config = dict(
    win_length=400,
    norm='layernorm',
    activation='leaky_relu',
    depths=[3, 4, 7, 3],
    init='kaiming_normal',
    residual_init='zero_last',
    optimizer='muon',
    momentum=0.98,
    ema_decay=0.995,
    steps=6600,
    epochs=64.9,
    lr_schedule='constant',
    warmup_steps=190,
    adamw_weight_decay_other_params=0.01,
)
Rows from block 8, named by matrix and row number. Rows with one number belong to one channel. Each number is 500 + 25 x the weight over its row's rms, rounded and kept within 0 to 999. All counts start at 0. Numbers have three digits each.
# convs1: first pointwise conv (model.blocks.8.convs.1.weight, 288x288x1), inputs 0-143
# convs3: second pointwise conv (model.blocks.8.convs.3.weight, 288x288x1, transposed), outputs 0-143
convs1.185:506501507478501484503501504488481509455543471500481497508560474509514448492511497517500506478473506452472437505510498523506498523512544512468454503547508510519501527504492519503515528486516506500494512530532522479482537484495504571509504522541489511524513502496479559512472529503500489481476489508542509563481504495498518501545508516510524507494492504478421518489530556514473510497486478522477477539490532518474461483478507467492541
convs3.185:481495496538499527499508537510456525452503482529501500464505489514491492488492455491491490489519481517527497502541484556536484439489540491501500543505486503464520491545497465506502488473506496495459495514503467500459497503459515505480485529540547466519542525510511518488543522547509526478499476477526452480489483495519521508501471537488504486501506527540517549545478499502546441508506486469523500500504509556492505488479501474476498
convs1.186:462463488463499425454530510488483530509551501505493443459479523527466500529487507530534473492495550472528529504523490488507524512527531516487526513495485539473526519488512534526540544473505505515495484507487513480501477511437469505508492512500517458507510510527491535484479472462511493523502511490523524456484512463483525490468495470488474504507479495436502509491504501466482510493532509496501503534499475457508526497464503523452497
convs3.186:506500483504494528498442475477509499521525539509497468487483540533522498490498581504497509464516463536493533531483506489511504486455494516495547491563442478468505532490498488533470497467495494489535473511486466497504484496476475499526534471528490546500480505509550514510484513512492467520471530498506491495468460462524475462465505497551503474520521524495514525474512554509516476505499444500467488504502506481448491521530483506496475
convs1.187:523485528488507485512450504433506495477491520488539530499501481522487528492524530525461522521515466481537521527512495494502501446528454531458490486458506501512505494488490519472510447490534480500507464487470508497518506487522515519526503468524489473499500553471540483546466460516453500536465509504527519504515482482501544510493533471520491487485477456503538510456497513514444506510512483541510514465466480499511433503548453493496459
convs3.187:503490533527483449524477497506508538481472521547488524501493530505511458481499527474487460492453505504483503492507475475492487545495564486448522477533531533440525461454538490480486473528551555505490482485508492485488518511482451475495540564486557518511468506508485499477484532459484496477473506502512490509546509486487513469468485526557518487560533487505492498537459500506506499514507493492548510484446526532511510526495443463530495
convs1.188:502494516443465487475488544514535511471485490525523486501509497512499495493483509490543477467448456504552497453526468440466521537510525479476512494485500498482462468506536502525453495504491519513522484532512522509489512443502529450478511504484493506527508485506523513489531461536479524480505512520520512457514555445506488486461529446507492529505518523506501469503487480512508472495501517499462527457495505463467488467475476527530509
convs3.188:486498513495560499502506510516477521492528477477513530510501518478510503511490549479467472503430480479499477533521491486469503512488506476503505450571503504509470483473474489525522476498505531497510468507482489558519480456515549478499486520497507483472476505437486471499513474536485512480493492510485538476518488536542524528503516508502426510472506510451556501455481499532548527510494497457502531486532497498512536521515477465478557
convs1.189:453499491518458488498478513566498478515491475495457507522496498483495504518509490532517496482467526503486551454511510515516486484522503526481526479490523517528499466497467521527518500494495546495546526488528498492520517438495500531481516491502512507493489485476505500517510495513510520491478488536459501489506499518521509550491510486475477468506489446513526525509518502516460544464494488522429520503507480490491501495477506478519480
convs3.189:448504487510495547458555527449498484502490480492467470501490520473468500511483475515490518475489500489511514495483469531459519439513478508509515530472517494518503512509503506473492499426530531485455493499510501448495521493473499481488559469473517543478492509492494502517474499481495466530508449467499540492475479532506453468513490509523528502493458491504487495516466497506488526525438532509447499496524492499458469504481519452523526
convs1.190:531499496495484483548493495491501495531513468511489492498488533493507494510526478479467472503459473494509507474490488481531486522474500437507540509531491501477452475520498499479530524534499539519471515513492491521498518509505563505463505462499501537516502528488496500477536511514510482474492516468479493470531519504491521509525502507559494510453497527464520472509540499495526506477529495475468472478487526474487519524484535488527522
convs3.190:506509500500531529521521446494549515497502471520470474473493504474485500507544499483496537470504478504509501525485540511473486513459512507460568512516524538468524495516488476494431513517491521492480496471502451513498514507499468545497514493503494482523477468469497489499525487518509522477484499488514534497424467513498496490514508482465520530454484478471494474536523526517507486523521524510540528486489549456521519512517440494477531
convs1.191:488506455431493494496501512516506482507530486494501489466511517494534467478514471523472532552475523504541515549463546510511506489503510471532522477523530484509503511505540500484479509515490490454489511532530474485505516500566492444467498487485515503537482498507474519467470521506490468509483477483497465504497470492525488466528530484516478494470502491473556481549477516499494486530483467490476513486493518521518520480530545496475491
convs3.191:518507475527523462486497509433486512494523535482517503525516522489471493508535453495509487476543462476500459507470482516479509471501462527467511441463465524528523522518486475484474486500435499464494527453512462523520559514519508487509445506526468460488488468473497512489510521559478508511487515517512463555513447492505529536508495470524489500520487491554513558469498470466500519494548465519500499502499483504488528534542501544510513
convs1.192:537506488496509499536529511526511475459498426511522526491501502466496543531523501508456502486489534492522475545479497496469479492543507503496496461506498469523529469506452487533535523498486511523511500499492507512454498527487479482514514522522490550516493512540476485513517539460536464472516524499501515512513510546481557527510517489503522509545511505518482524493471516530497506504561467533486501536485500486462526488496448502534474
convs3.192:526505522507495495433511508542466504457478478483449500500528507520487533527533471492512514485559496496489573485473485482480487511503529496496481494512483492509492520501480483503535504529488511562516493489529533483474525464473444496492535502520527510513495503523439524509487473465515513522511466500501482472485502508500513508529523468485532482554517474493541525458473481467511516506543505512477543499548495475520462526482508455477501
convs1.193:522494542480492482495482526535552521472511451499495494486556473507527535493486502526492530469471476495572512474523486497536509502483512481500531522519526476486494506507502537463474499472502485490519417452504476541529469523489497494517464504467491503481518544488463508479526475482528489489481455462493518463509506509513507547510498502497506508487480503555485467482541468518504473471473532542506497477481476487513486500448491488481480
convs3.193:489496515476456538517543493485455546488457513493451525478456481512512498510468535531509514473463463553481496507517491448475481532522529474528505511433469525500500456487510467515508512540484485495512497470518479493488497498481521468509524496490466539481529494508509529514533508503483463509520525524465516503489508462455496519466501521493492459481525510480470486476491493458506475514529532520479480510511476485522536513475519504465525
convs1.194:520515509483496512502513481545463499503497527491466451480516484466530498489472481514545532507458491501527487527525487459506491509502507468493504456505438497482445518469459494522473509436503509469481527495500531518510467483522529491553527470451510475477482484505543457533507484507552550417537505500491523488513519587507481503499545464513503534508510540490487458510507465492489484512529481488525537481511530524497502499496476483496557
convs3.194:505508488497490484522525526497519485476508496519447496513496523533502497498480454544516486500426518476491512508462489458536485506490480478558435481547471502519462509506445500480511511488513492539489433544526503511486518504489469450501485477435447497529506495488491538462492494478515498511468535506526488520487474482501520538521527504477447484483505518535551481484529481498506494515528523503486519528526562498485495518520490477500500
convs1.195:453563509510495524497521545523542514483484504481520488483506473464499527524500502491497510504483532484473470465501504547551508488528501508496514490489525467552490496478466504532506498504534494479467533434513488472496518497459455524432491491502447449530486507514533465499481524494517486510522496523472521472518477496517491525473518472489525478492542503497488485449452553511459537456520515547520539468518507486474489495487472466507468
convs3.195:509503479508537516490462506474457490450484517486487511471489499480503541518526504525516496499464506496531493490501507523492508467495496516563501521477539507517453491553450485528480505490503481518510467501490471534515470508529505447474474554512509527465496535500498526495537492474461525464496532513486488462468528510495521499570514562501458465480479506499511521482453525472532495488492535494494502508518481471470488497546518522524501
convs1.196:482493521530495466466481487503500525518442507482501492489480511505505523479518499518515482513515476490523505464548513467492538484501511485504511474450521480501464497472528479452563503483527507512481485522471481478500529562531488510531460490529502516490490536495477497554454434492493464511496508507493494476530524515518485511535489536484478509518546484553531467464514520513500483520529476512495506470483474537521479500491494515477523
convs3.196:550504545498482517515509455506517520527508471493502478514483485474567460507491495467476437502513486467469518502495553503511524499500488524535498490541515494493486501508451507501458536467495487467507488541489499450472498492508472551502475490526509459569494520474517496473484501548475536495488475509505511479496513551493525502500503536515494509461530497527486560475487507501496458559487526460500513491470507536487492486506543486513509
convs1.197:517497474496495494456504493512506442464471518469530457511511467542484492477445473494478475520526478510483509512514510514495443476543488520510504514513489511505476501494530483584441494481458515516455519457513501518509494492463472556511547439468492539521499508488510521508489535481485496501502511497451533487491520542491511488513471524420512487475519488539529503517480509493505511510513518485484484466531492508457502474488506502489483
convs3.197:483501506492489504544477483521494489527458500504488483510478526481551518490510482486462485494518468498479481516461502543536489489546537487491517516539479511500495539492497526515502526489510510502490516456524491450488467501472469512493523516463491492496482554508528451527492517468533438555530558499493487469487502469460478493498487481495471529491526516488424512528510495457517466543502469504494483466477491485462528517473480502516459
convs1.198:524510528484520460510522589512486499471488548521495494451485465504480490470492489473480475502533523530476479519516528491513516502471548487495465530510535533508499546505485496503488495516532502491511528500482483493486486490462487522498559512485469515479532498531513493471481479511491516503513519525462490472513512517491496512516511515509458524485505496502515567555501525476536494492496473500518490533498551506499518498529511478516520
convs3.198:517503520458489571500516516498504487508492555506453470477492533486489504503490520442496467521535487508505511500486495497468507507509424494512486485502493503496523490487487518517449504537517553517517463488494526513536507491475501501505495505480498502534569540517513475501496499524475472501535452500484513505524492488457524482491491510545503525478463527489498516487526523491519501483451489511484509521543518481557514498516532474495506
convs1.199:543521508458473521502531518550498481516508483543488513523490473491536503507494505460500464491466515494479470489521496480496478509558488552487499456517507498464504476481508506523489459476484531469498531493450483543546530490514487484468557475559528492477504470516491460531517541465497483437513511512501532490476489458487508525493483510502527464486516472474506506515504496506534461486483478497505447461463538488513483512490511484456518
convs3.199:484510490512503468524564503477519494500474502481467469479475499527493504492486529494461513502453509540490495517488496480504527493511493489461541447488506488553495511485531479527511475492533514506496499531484522481503476549481446525502477467517524532508492481519481478506513493532552491494460458518457467485528526526502502480521478503510452499479499532510466486504475515456554502514523534508524512495493469492467494469487509461501499
convs1.200:549514514485512501492475458503499501510503516505489539557499494458479528521439496491524519495486458524529507491480467536507503474523490495491554479511526498527506529502505516503491531487547479506515491503477512513517522492501508476491500506469477546483478498505472465461499542506516487529504506487517489506529515505514492513517474475487511457497440453451513467466513484483483452482486513536484537471508472551467539513500497519484489
convs3.200:513490524484552459546546502500512484555515475499530498470515456488507473528459542515506469486540511474517521467474505514476493500528456480544525484500500506489516455430476504519522512556537471519462528498485467518511495460530522512476477502503393513509541474507515496481481461458465513516465464477474491502525462502500518504456504487508505467475489523484475492489565511499534495495511502460508547471506464530503504516487514518501504
convs1.201:467536486530454504477516503503491479543489481472512505556534446507503522488509485498483498524534490487528514516495541475454500461526512519525502488494514545518505536516488510493474486502529488472514507524524472466520502509530451466482499472500496520458529521538508549481468502578457499500524508469501483530494520501500528490499535469479475538482473501483473456496501453528527526508484532529539508503462520436514505476519544522496467
convs3.201:487505468426503453496476490471463523438504549493478495502513502452500490480459516496485508498509489527512510514521459504536495479445463495523568537499470531476459509557497531476480471479502486514505482510561475507488484515499462507511469519502485501446506496485506534529528499477489492520521549474520494503470561497531487511504505517485487479471505529490479522483495484501511519545526502532543506527451529525477488496509514474472494
convs1.202:471460508513481485511523514517486489502521518509444521492507495477473511528518512484519519538484511536482488496519543531515466516457461493514449474513510505490515494526520489487496472497520526535474473487507525536483446475478507520464515521514474446542488539527489494485501537503495505473479537449497459501467482480502529523486461551496484484523502493489480559492475476488474455472464491480435464504459508492511532467497487533512467
convs3.202:516494504507530468508478509547503513487500482518506513523483470454492512455509526504463515515582505524488447487508508521543496488516529479506517519523495501506531495468421509505486456460511527477479527455495493516522506501467527487460459510495534491523534488497520471487531486524545560509524503515485491476535535478507525484484520431476498459502513466508506496552498492479459526514515489493472493501503471463508521511456561476466487
convs1.203:499499532511507498491516485506514500494461451503520519469495475511511481483526498488526489464551508484459486528507494475470462500533550467468488519515522527546508528516533476481482528487481467489489509523468479514448533495471536540501470499508479499509557468522504437534523483483537496498496493504485519500457473505507496549525494512505510500505498538516458502510468492526534508514493513496470499494521488531460487517460501528468473
convs3.203:512501483509600474488525522511484487535526413476491476492530471526458513494492480512502504493492558535488502508509485456501508497526509487513491496474512511518473453492525489510468484511470482448494485500500433506493501510465501477520517511492519534485478512541508507520440495467498484503519516503502492499522500439489489501536495532499486514474456532491497523501461494507485516479525496490575535511492502508493502504479508500501556
convs1.204:529532513513464457509462507513537486535477478529512507505463515559512471492508478496489496503491493482532476479489535494535491528508516456491507459498508505488519534495495451505469496525477490536479448507506452494516489483517466447450478522438502490469531526512483457468517477484499516549498507509504535502521499526524500513442479520516502536546530500475522479498510524481469491462530525502512485543537491519481485515501505504513504
convs3.204:485490461482484516447501514510530555486488505511473504477506483491492518507502535518477508479534506548509502474501451523497530442482523526498495532519499476483488542512475468479524474486518534516480513508508486511501510509496535485522490464515511510486569524490566446472518502475530491497502518491509546502490482491521482492538473559465479485538502491495511497462482504466506480500485518470502498502497504488522484506461553455461469
convs1.205:505481493474485481481518469534537488490529476523496481490517512528502513466547507507522533480468508482444433532497515450495492496534485503443494470495480491486481499538461498480523541485517483534479481532493493484493485484479474477514454493565488532502470505499502507524452447521520532503450470494501498466455472529483505480519500513458483536507488518491539517479490490487471485500499523497523490492513491524513459515510510473494478
convs3.205:508515509513491521487501484469471498512526431496518494515483475503463497503505485489521496522475476503463497484508539509497481466507505470466562495459543494503514506499436518502548504483565518531504479494495547538473447505483486435489460551459482492485510542499480486498523513498478523482481520490545520515508549511493497535491485501456533514530473494462507514461500472476527496504459523491499505501500482547491539507523513479522528
convs1.206:480546464526502491491516509514519504527475515487469485450492534507476490453491471518454539512490487529542486477525480447486498495480518468518473462522496493495525515488528500517490532571503468512475504534505500548489517488479476519494500433491478526519468495510508485556509504515522481471467482513478528472486519541531484507507476485493470480530504539516511512527516505501490516515521501524483506549515485475516524483548538539493481
convs3.206:503486485458493552528487464489484524474517478501523530496492492493477489539536512510477503532517520568494499460478502523529513449574481495491505484473535529487483506492496500509463492492471558466484485536472526547465476520482461531507493458512506503516529515548493480525445468509477520475510464514497481492501503483505485512476492450513509489517521541474506475498473507493501494485526513511522505477504522451470503496512532502490501
convs1.207:525483538457536522474486548475495505519524487491529494493538462500524493504513471488506517488520509523516487496554517473500513520517494500495530512549462529565515518482463517505477558488557540515533458467495505531498518503482494497540496486488493497495493520501506521504505561498500501542505472519495534502498467547530522550513501520505525482490516497503473487470486537449453506526469511566515526494502475489523522473465505488473457
convs3.207:528522496480483514476494506493462516505531512478483537528479471528540498498510486489492460493524459493454493476582510472543497454488528508509475528472452520486463505466484531520497478486509518506469512498493540519488451480493533518485504494500509482488468519525467587492498514508481508481507534497491487491444507464521500568468484533510446522528517481502508529489516455476488448498495532539519495495489513528495513527530515483505450
convs1.208:493462504475474521500501484524512506485535487547473468480494526442506499472469499486508485498516475482511528482493510470478493511480505550502476459467494501448526510460575465547507549495495466522489512499523526496541453498497510449528526502513494440504523490509494491463447518498495475513481490501513492519516492483467502539507467482498483478508465464506510481447491524523480524496466499521484499453507526432486517499486487482496439
convs3.208:470510500494534517473480543493488516467486500473508509465477488497514529506497520486475474477502499468512534515489505507506491500527485502506510481493525522512515474521508476492533509536473504478550456511511488544483547508497545479503501473484464483467520506526497509487541470516510536500504492466498495474491492491528465510490498509502483486520516501459520485503510528497519487502462472446495514502508506536548471486522477506546470
convs1.209:564522463527491487504491514502543474540496503469510480483527491504513502490502555477542480515462487483469464498462499544493511524469478527530495497541540514555487535491490482502499460487502513494539529529483503506514528502524536555494451459509505522480483471493475542494479464509529490510493489485541512453512474482464509544497501464498555499513519533514465533503479500483468484517517519497499478506519495501481507505500455493478515
convs3.209:480493487476452489502494475479468468509494427490537461495491514501473499497497485532497521481503476518494475486504513518482484485528485511494563469483503528484539499440521489495508510501472536491470479530517489496508522522450469504478464485454494523488486498532506490480517491561519523518493527513578523522516564515500501514480501481495498483515471502502495485485400497497567533499510480501448495468445526485556501507515475469531517
convs1.210:480482481495554499518486486487491482516440520516492477529522503513497493520526493497467488513490469520507509480494475503500513495502527487493475517499542493534476504525523455491511472522530472482472537508475497488558516486503489504497474496493523523516503488537544519542493527544498495518447523517506472490509498481516516467561487480516531488517509525537452501505497474514513572500499522517528480547493504493522469490491529489509495
convs3.210:466491520453482486478450494481489510538493513506490537512532530502563486500500527501506517481474495488496513493488545495500514490498490487462475443507504491489509536505536521509513510489500503530524517516508504463485544497483480477521493487446468458484489528498494504501502526487509481500460512539501490500470488524492489507460481513551481526526474519491480579485485528507503467515502510499445515482498488494496521499507494527448513
convs1.211:519492545506444451517507528499540529497473501487466529502542506503485473508551461461477477482550476435458482506495466472452493548517503526419515535515474482491499489530517503475512463514490486469487496523488474490482545495508522481504487555501530506501508484491525519526481513536509477502533489530468530524512482515525511510494491510495473501503544537509475498486557508515494510492499502521492510505504512490514456534537481495512515
convs3.211:525508465506531468466457518545549501466502511465473486491479531518518515534524488470448526509492515575505498509496528470470506495498487518513467468475497520462493504503506506504529477502440488497484474555472503486505482532509437502482510474509511480515511516528464508479486486525495472501512481439496482506488453487486459514482460537475471492471501500522482474494511526548519507504492515493529501497512511482498531476556491483460488
convs1.212:471493487523518489530494531516471545521516468523535481495550503441483485492485499497525488464497501556524503494517535490480527505543470492495526513530488498562500491495501478521509495531478501471464506506535534478515523487536486507513477483503467513511500486485474479496459534454482487518495466532497504547489493533526471473501529499472545496559502501445482495521504529472489483487487459506519531499512497458499437472477546478538506
convs3.212:467485507497498516489537527495463547514465538505550478531531494497516510535525508484494517521498501515500467542520487507536518459478481516504508502551485488485508520517516552481538457509534480554469485482523524486556489476497502516505514506509508455503552492525470453575536488492482490535498531489465486504513488470478492502520505509509506456496496476475483499499519522487523517484516507494506511468526502518469491471480519519534514
convs1.213:502514531523477468528494507470462489497483481463525474463492452465501497530498537495478451519463520494513498485486516492531494509500478516504524520512529490494529492524490511497504510513507505444547520493456490509474488517489547494503509466496522471502493525539521570485490525513491492493511493498473561467520480491496527491523506506483463513505478536468498482493496501494515499514483555513492540455469496528549549498513475498496514
convs3.213:482503494539505507478492469458516481488492503480478514483490479476434478462479507528472467518488457494469481550478533538474500484537437530492504486477496492528524569497552475483513507486510493480515506489497435528498516493537515507509518478499491588484489500501535488487534537494493515475516486468480429492516479529505484522484521481537423523472499540519494520536509501491538501512546478509497523502481499459511503463463520514521495
convs1.214:469529491485498504462480508473464488465516491487467467506515483487531465496538501474481488505471519508472481494484510536554480490503518516451521479537533506477524523515514503490529525529521469482458500522532483515499508456530486506505482528506445456484511491525503520488531508506524493526539486509489493485532497500506491534501523497499532472473483476507535481484506508499513519514515505515497501512508561472520480508508443526469485
convs3.214:518494443485502488495532554498484475478515589523490513496495527514521494435534521512508469490484484500492438499465500517502536499510479500487518516505484469507506483525510476510444524533503485491514478521497484504506476481441491494484496500506472517494528495466519483500485524439504514483486492505474504484473543494513473480505550483518493476501497521513517496489485485513541520462484519501448508467498527476482478482497552486488514
convs1.215:479516478530485566505459494493508520475519472531490521455499514516482471544514439471459477529519501502500496486518500502481466523498518476522508503517483484522512531534473481489493494503492492511473496492532516525499511483524476500476486483497540489547500534491468490496493462538453514510480499522498474504499484464491477481530514455516487501534494543534458452517510468533496461508474458466503513507550465520523451484498482497497507
convs3.215:451512488489501542478488494451517467474488488493521514499483467515476523501543524480532502508462498486490545530538540501480529469534504542531526466482542536509528492517459487491461478469477511465503549505500487492506528509514542486544502491474484475463529524515484507488431503454489475476496516435486509484480483476517486497506531513536466483489506506513526490485505482489486500502471507529511496519510522498528497506502504584525498
convs1.216:473472517528517528464523476505520524467511540543542483485544487503522503501518500509507506509516500497487499462522501500523457533507484456463536502523504493522491517490464479479449500454483439450541504523503480501506496476524509523470478469544502502532476480490510520481542458471517503499554482454512526511544500500494526514498460492485426482503438461506481536483528516514493493464526495472522514431450453514463501519489498483539508
convs3.216:526518499470545472508437471471495499552518523479458498514485491495473497496510505468520485495547479449480519493496512474507529488562487505499495482459436520486477516491517506471469503479507507447558512496481491483542522516484488486451497493465506486495506498545521490510547491496488500522492514539463483538574500499498547503463516494482511510536521498502508528473477544470487523492499562463487550498479481542491500448482514531467528
convs1.217:490452508463511551535473457488531486507497507491468525490469439499499469486515498516504475557492500527488455486481515494506531498487503516522517485503473513503439452525502499524494505481505532503487505453485465497510486516504484532505514460493500488505509469491501526498506509501508514470498495486488499497498486473490510482512500528478501508471511495508526529521482528515550535506494501528454504480486506487567511513476459521576489
convs3.217:471497496517419496487531478497498528478523482497454491499487510463522515484492484520514473472490485452518534456491495511526495522525503458492516489498483498506545499519509522504528502518500455487490489445526504496471477480501521514496514528538521500505408491472507492537488512495527549521472495518533510504537530476457532496486502474459493496530488500503534505464510519499526515526484455491445551531517486519489469511478495526528525
convs1.218:523483485507513516499467523491483481498519467558517543495511513489493493478512462510516454527493492489498469487463554540498525493513458492503456509473507540452451476518522477463504504472536517498487444495471491503503524500488525465493486512535531475499513508515503523511484457495513488517456493469527490541520472523553498521488478543500544503480481459462515503517488467507484481512507449505520499515516517486515531478469497481486492
convs3.218:468496522511468493528447456491512507479491463512529489521483499515438473504522478505488507468521569502481507525493469532507529469483518508472522449526491494511559502474504442477511485488482516540478476488498476520477462528550471504527557503508502532521521531506489542498488498439464457462512531477500483492524477504507482496520573536476503486498486505485504479494489469509499494473529481508534518479462505473525523457491490476537502
convs1.219:479484481519445472497519457555478504489491466538535500490547508483541456546505502518489503484461515440530521497457493501514478495512500519516524475509456500506512520493517518495512513507514484512492514503482518514474492476471492459521482500489510507532521510502484532491463497507502534545483480508508501461501507539469495483523541492484501454515513471520535503487502504482513500494548462450521494548509469567501485530491532484464501
convs3.219:489498485503535519456481501497528511501521529502465478414512482537508500438508519482513537508522498498501526479477520492455511518495522534498531503480447515509504536526487492486511496475516477551501520514466493528516487483492484507527492509468512493533506511458502555515516462517495467539529475505475516517511515513485528505506504503512470493522547547499478517487517488529542483521472473526478528499474437467541540490550520517484518
convs1.220:484517531463436524518510483499500483529514475506454462557474519502489537462493487536519491466495504458496510468505509463474498478513463505515482505545498512539452481452508491507464479490513491503492455459487528527527481487502485541439461511495549502518536499534465525478533526508499491498503461508454465487477532484524492499487523467495504483516497507509541469489545530489466519490519488480508462477535531529499507487514476476543477
convs3.220:535502498479451499526529525532507490524512520478492517533491524466553501488464500456566517507457488517523506481519500499549528477509509462511501543448509501505508444540476525497532513487543507497491501544526507532482459496492493502495531471439512533455525493452488466480509511487504498551505487512489508452473488484516492510505462556483506466443470503514517484447505479517516554495471510483496515492532515542520490470507495516460534
convs1.221:530520512536536511521519509497455543495469524509465487501506481487473464488507552507545468503497524500509488505497504474483536472454512508522491518464518504500424482490463495510459530491468438506550495516512525539515455503545534526488518520517468526479447471527490493482490495507495502547517475492548504494539458535499523487504489536549471481474497462473484510502476501494505493542527467509475502486470461483532481497496532466511522
convs3.221:491500521496467530527496499484483497525506491496517465504509453497480485498527494545470464471527460457516468513495541518435498541488515529500504485457505496476488436495543518484473502473468529482507524542538486495500514507461468455457504508520465482482518525518531539490521529507455486537494499438521502478472467488510505513487535499500530471519484526493491497536533510507480517532478486515530516549443541482508507522494508471482512
convs1.222:491499514513473498510508503515492490513491485471508497468512509535533493546484461547541485475501495497486539471517546483502489488491505501489491530476495496474516504490516472484517509475488492492545486430498514504543478459497492502479505536507506517481498530461444535520508478500518477514478482518471537487551486510508513518484507510500498498540488497511488493454515495524470475482518539420482523508512488506489499531546518467530489
convs3.222:475507469439526472499469523530498515516524508526520526503515464502468505519490454511479523535507531467504529521468443520496477512497511530501489471466546490450533525493480517476476506515488505482508531478499503506548500541465497476478451490511514538520494459486483488492505487496505461546509510520473479492493498475470496508527514492541469541545462472461523516480446472531525565487447543478553484514472514545471498497534521525516547
convs1.223:479503546574482484538504501483518502533495491504522411494530464505529476502494484478468532499537545483520485500444515498573489492445508526512481515529500530468519527500521444471516511504514506503545530496526489500510481466459536508521527529501570528530534485489492469523517539454525503504501493505457503497514496483517490540477543495513532482470499493519544455462477496475487499504524487500480492491484512516506465536468480494489462
convs3.223:474508483540520476488519442455499484547509515556468482488454519533515497522528491467541525520469511470518485543526453474503509515515514537501530466493510503512487493467488532498503523515529457510525520505517493505471494481482540492538516519516465522517486510517500519485508518551514472505500489502508491478500565519501448519455485468540462474490518518470488534471445531500496528468471467522440472504465505524524482493478497513480463
convs1.224:446481524498506528472465488520519515510488519485510528447469468514491509500528500519507504510551470474476580474481518495491548464485481497525512460533492515430492472469492493491589509515526500498488553487549497493490519467535485473457490468491517532533452493459551474490507510483534506505525489538505481503496485488466526500542473492501471510500518536511524494497500502486475502523510509484544498493541495509519500495511491508458536
convs3.224:489512518495514461505533520534481530525495553489508468511506506479469536468523514467494488487504515509492513485448476506488529516454494482490533467443450499557532488503505558533510492515440500507456489492511504471455519487472520468528535521547513492452512480494496513525499510467463529495500516518481541519513495481480493506451497468533484513495461505533468514516539526489498514490489510544481507505493527492478499508489487519510488
convs1.225:463504503489528519485542450475511478515515547543479524498496511511542502500524518530494504478469526510504521533490510428501463506507531487485513489480473555520532565522471477497492489494537571510500512484521473526489515477484495505463493446502514486441478491490544523501494548515473518518505455554503500511530508484489503452444468485506482488488517503503476496463457465513499434484497486507474517473506530498449503524529501536489521
convs3.225:506510507496533490513463521484496494452532518507487504490490522508550484484474536546524513469472501507495502515468535454497491487487499482498496483508503484517493492525526487505517486511456535476523465529477521498495535503492493513463507492463466487523478482577498485537517513493483480518479517503529539493513469484479530532546475461502486508486519516503533489488460502511530517505517527494470509491515507518464486532529482501432520
convs1.226:491517509527478489485456489486518544509487487518499532499507467508478529504519505489503510488503539533513515516481479516505516480555534483504464527498496544524508489498517479527510544545493480556500472491519529505501482497502438491430496481526520509503506515497509517476568498528492556502506519547489545530516499485508513472485517523503495492479477489485491530507512504510505502497484515492524551470457479483502507493478473511413490
convs3.226:534493462514499489485503498498499514474504542486540490464461547467519510516490461499519507506537527500511465457441525501489507515504522517477543501439520484496496513522568465466504499499475490544524488563510534489470507448550517495498483495503535511508455489506522506517545504485489491540516483493569479479499511520520527450505503489504505463492500489441488496509455557502512503507500512486488568464468534480496501490501485492531477
convs1.227:510498514526498494491496489446505496523533505483490453501499522474505481479483523518547501500512531480506494545476506475479479503487537519515495471481539495487515497464470493528521469517497508480456507483477521495505491486509541486460512506443453524515513476464517542506532489480482509496521507515463493498499507507509560469531527506463543509463479526519556429503510465461485497513506510492486469523474525563477474535489526480529481
convs3.227:526511505474516510517538565509531468512491527515493486533488532500499489478487478463458526500461496474509478513503481475503484521501503490498541471510551504510490446529468543525536486482474517514467529498479491517475547511449528481512436514444464448545479512510513502540499491517464475526515518524517523490466498480558496511493529533488495462523505482472521499457478518551533458470568472495509527513538493446516496528486496511508496
convs1.228:509491438510487522472510467557538463525502519500514510492481439519515482549528524498491502469475496521483502446478491521424476499519497506498488480510466540515514550480523486509474473493475504444468499494481444495537525480544504514486520533500482516474484444496492467486485475470509500499540527523494583522503522496487489544511421506521450474492526542474504512457507505458494467507520491521491491513507475519523511474499535491507488
convs3.228:468481465518492512511501540519517512508457522481472486481507499499487476458495498506496496554541506508555515540499561490494488509540485498505522510507485473491479506473505486521488528491480499526531440484477522488541524478505501560510523507508560498477465509514451488489490478455454508480476541523486453531520507485484503495516473520488484497549541518486504484466459498465494507541483482519487509486506499491444552462537504474510521
convs1.229:495495532503526493516511528504491469536525485503445468516480508479502489471503485508472472535497503483477448498477502519442546480533537538468522501524483503480495518468501508474494460516489514490518515516458560544500475513483484481527507494506500469522539530455483461522511536512484484484481477507484553515492507531497537504511512473524446465484470531464533539511490492494508485534447481468504473517511486487517561518418465496513502
convs3.229:531498491492494503473508483489505501509492533490499503505465461488430493533478500511457516529462497501499511503541493472513497473525498519504493490500468471510485505550494456483566525527554543533551520517536476500440522505529465484516494524491520537511472489470460513507487507514519474484476534508487493545457516481499510486484498512471526537474504516471520499506509490512524462514467527495520516492593484518488491525487509509468516
convs1.230:494525520485516485482519470529506491555483502543498533498473538504509512541490484506505488472461505518488534537545478468518516506512514496454513476522553500530520510476507502485549508506503460505492530492499443528506539487522503471505456504537532490483486523521533528527522566495460505472502505489521511480486490488509518491482516465474501529491482508500528524542506537460479481465433499526500487453475508467508516504502480519514534
convs3.230:492490485526506489549516504498533499498479504515519495513528475500514490495472514468507465523482484536511506496513470510490507481503530507550490508465503485511476490560479483483521497498473475515487504515444481474509500506547475502474507505460482492506517491490503496531551498563498509521465461537494554456475499499493562493477537486497559496535489468534486491493480543446520491494506515458527482515496495524507554539511455532520505
convs1.231:551554456519511489522480476525495529520511519499495471498534472527523487481517509488480518524489463526525506506518525471539528472482504473542501525485502491497541466492452576491511484492493519523503522494512523512526483509497481492482484491471430515516524503507479490506528470531434486469521523513503524493507507496471443480456497508521513502488488519517548512491544512483495504524518520516477480537493526471489527514506544485486471
convs3.231:467487535446504494458515540481492495497457545473487461546508498479473505491475495490527487517522456496525500498495550448510479495472499474537511513501491473488460515539445553518501512465514497506498544498459509505446492474468484504501510471446516477496491519510526452476522479546519489526463523503520512511502487540507502529466532406488442510502524508510510514525446547490494533473500522511523517509521469520513542541473521488536515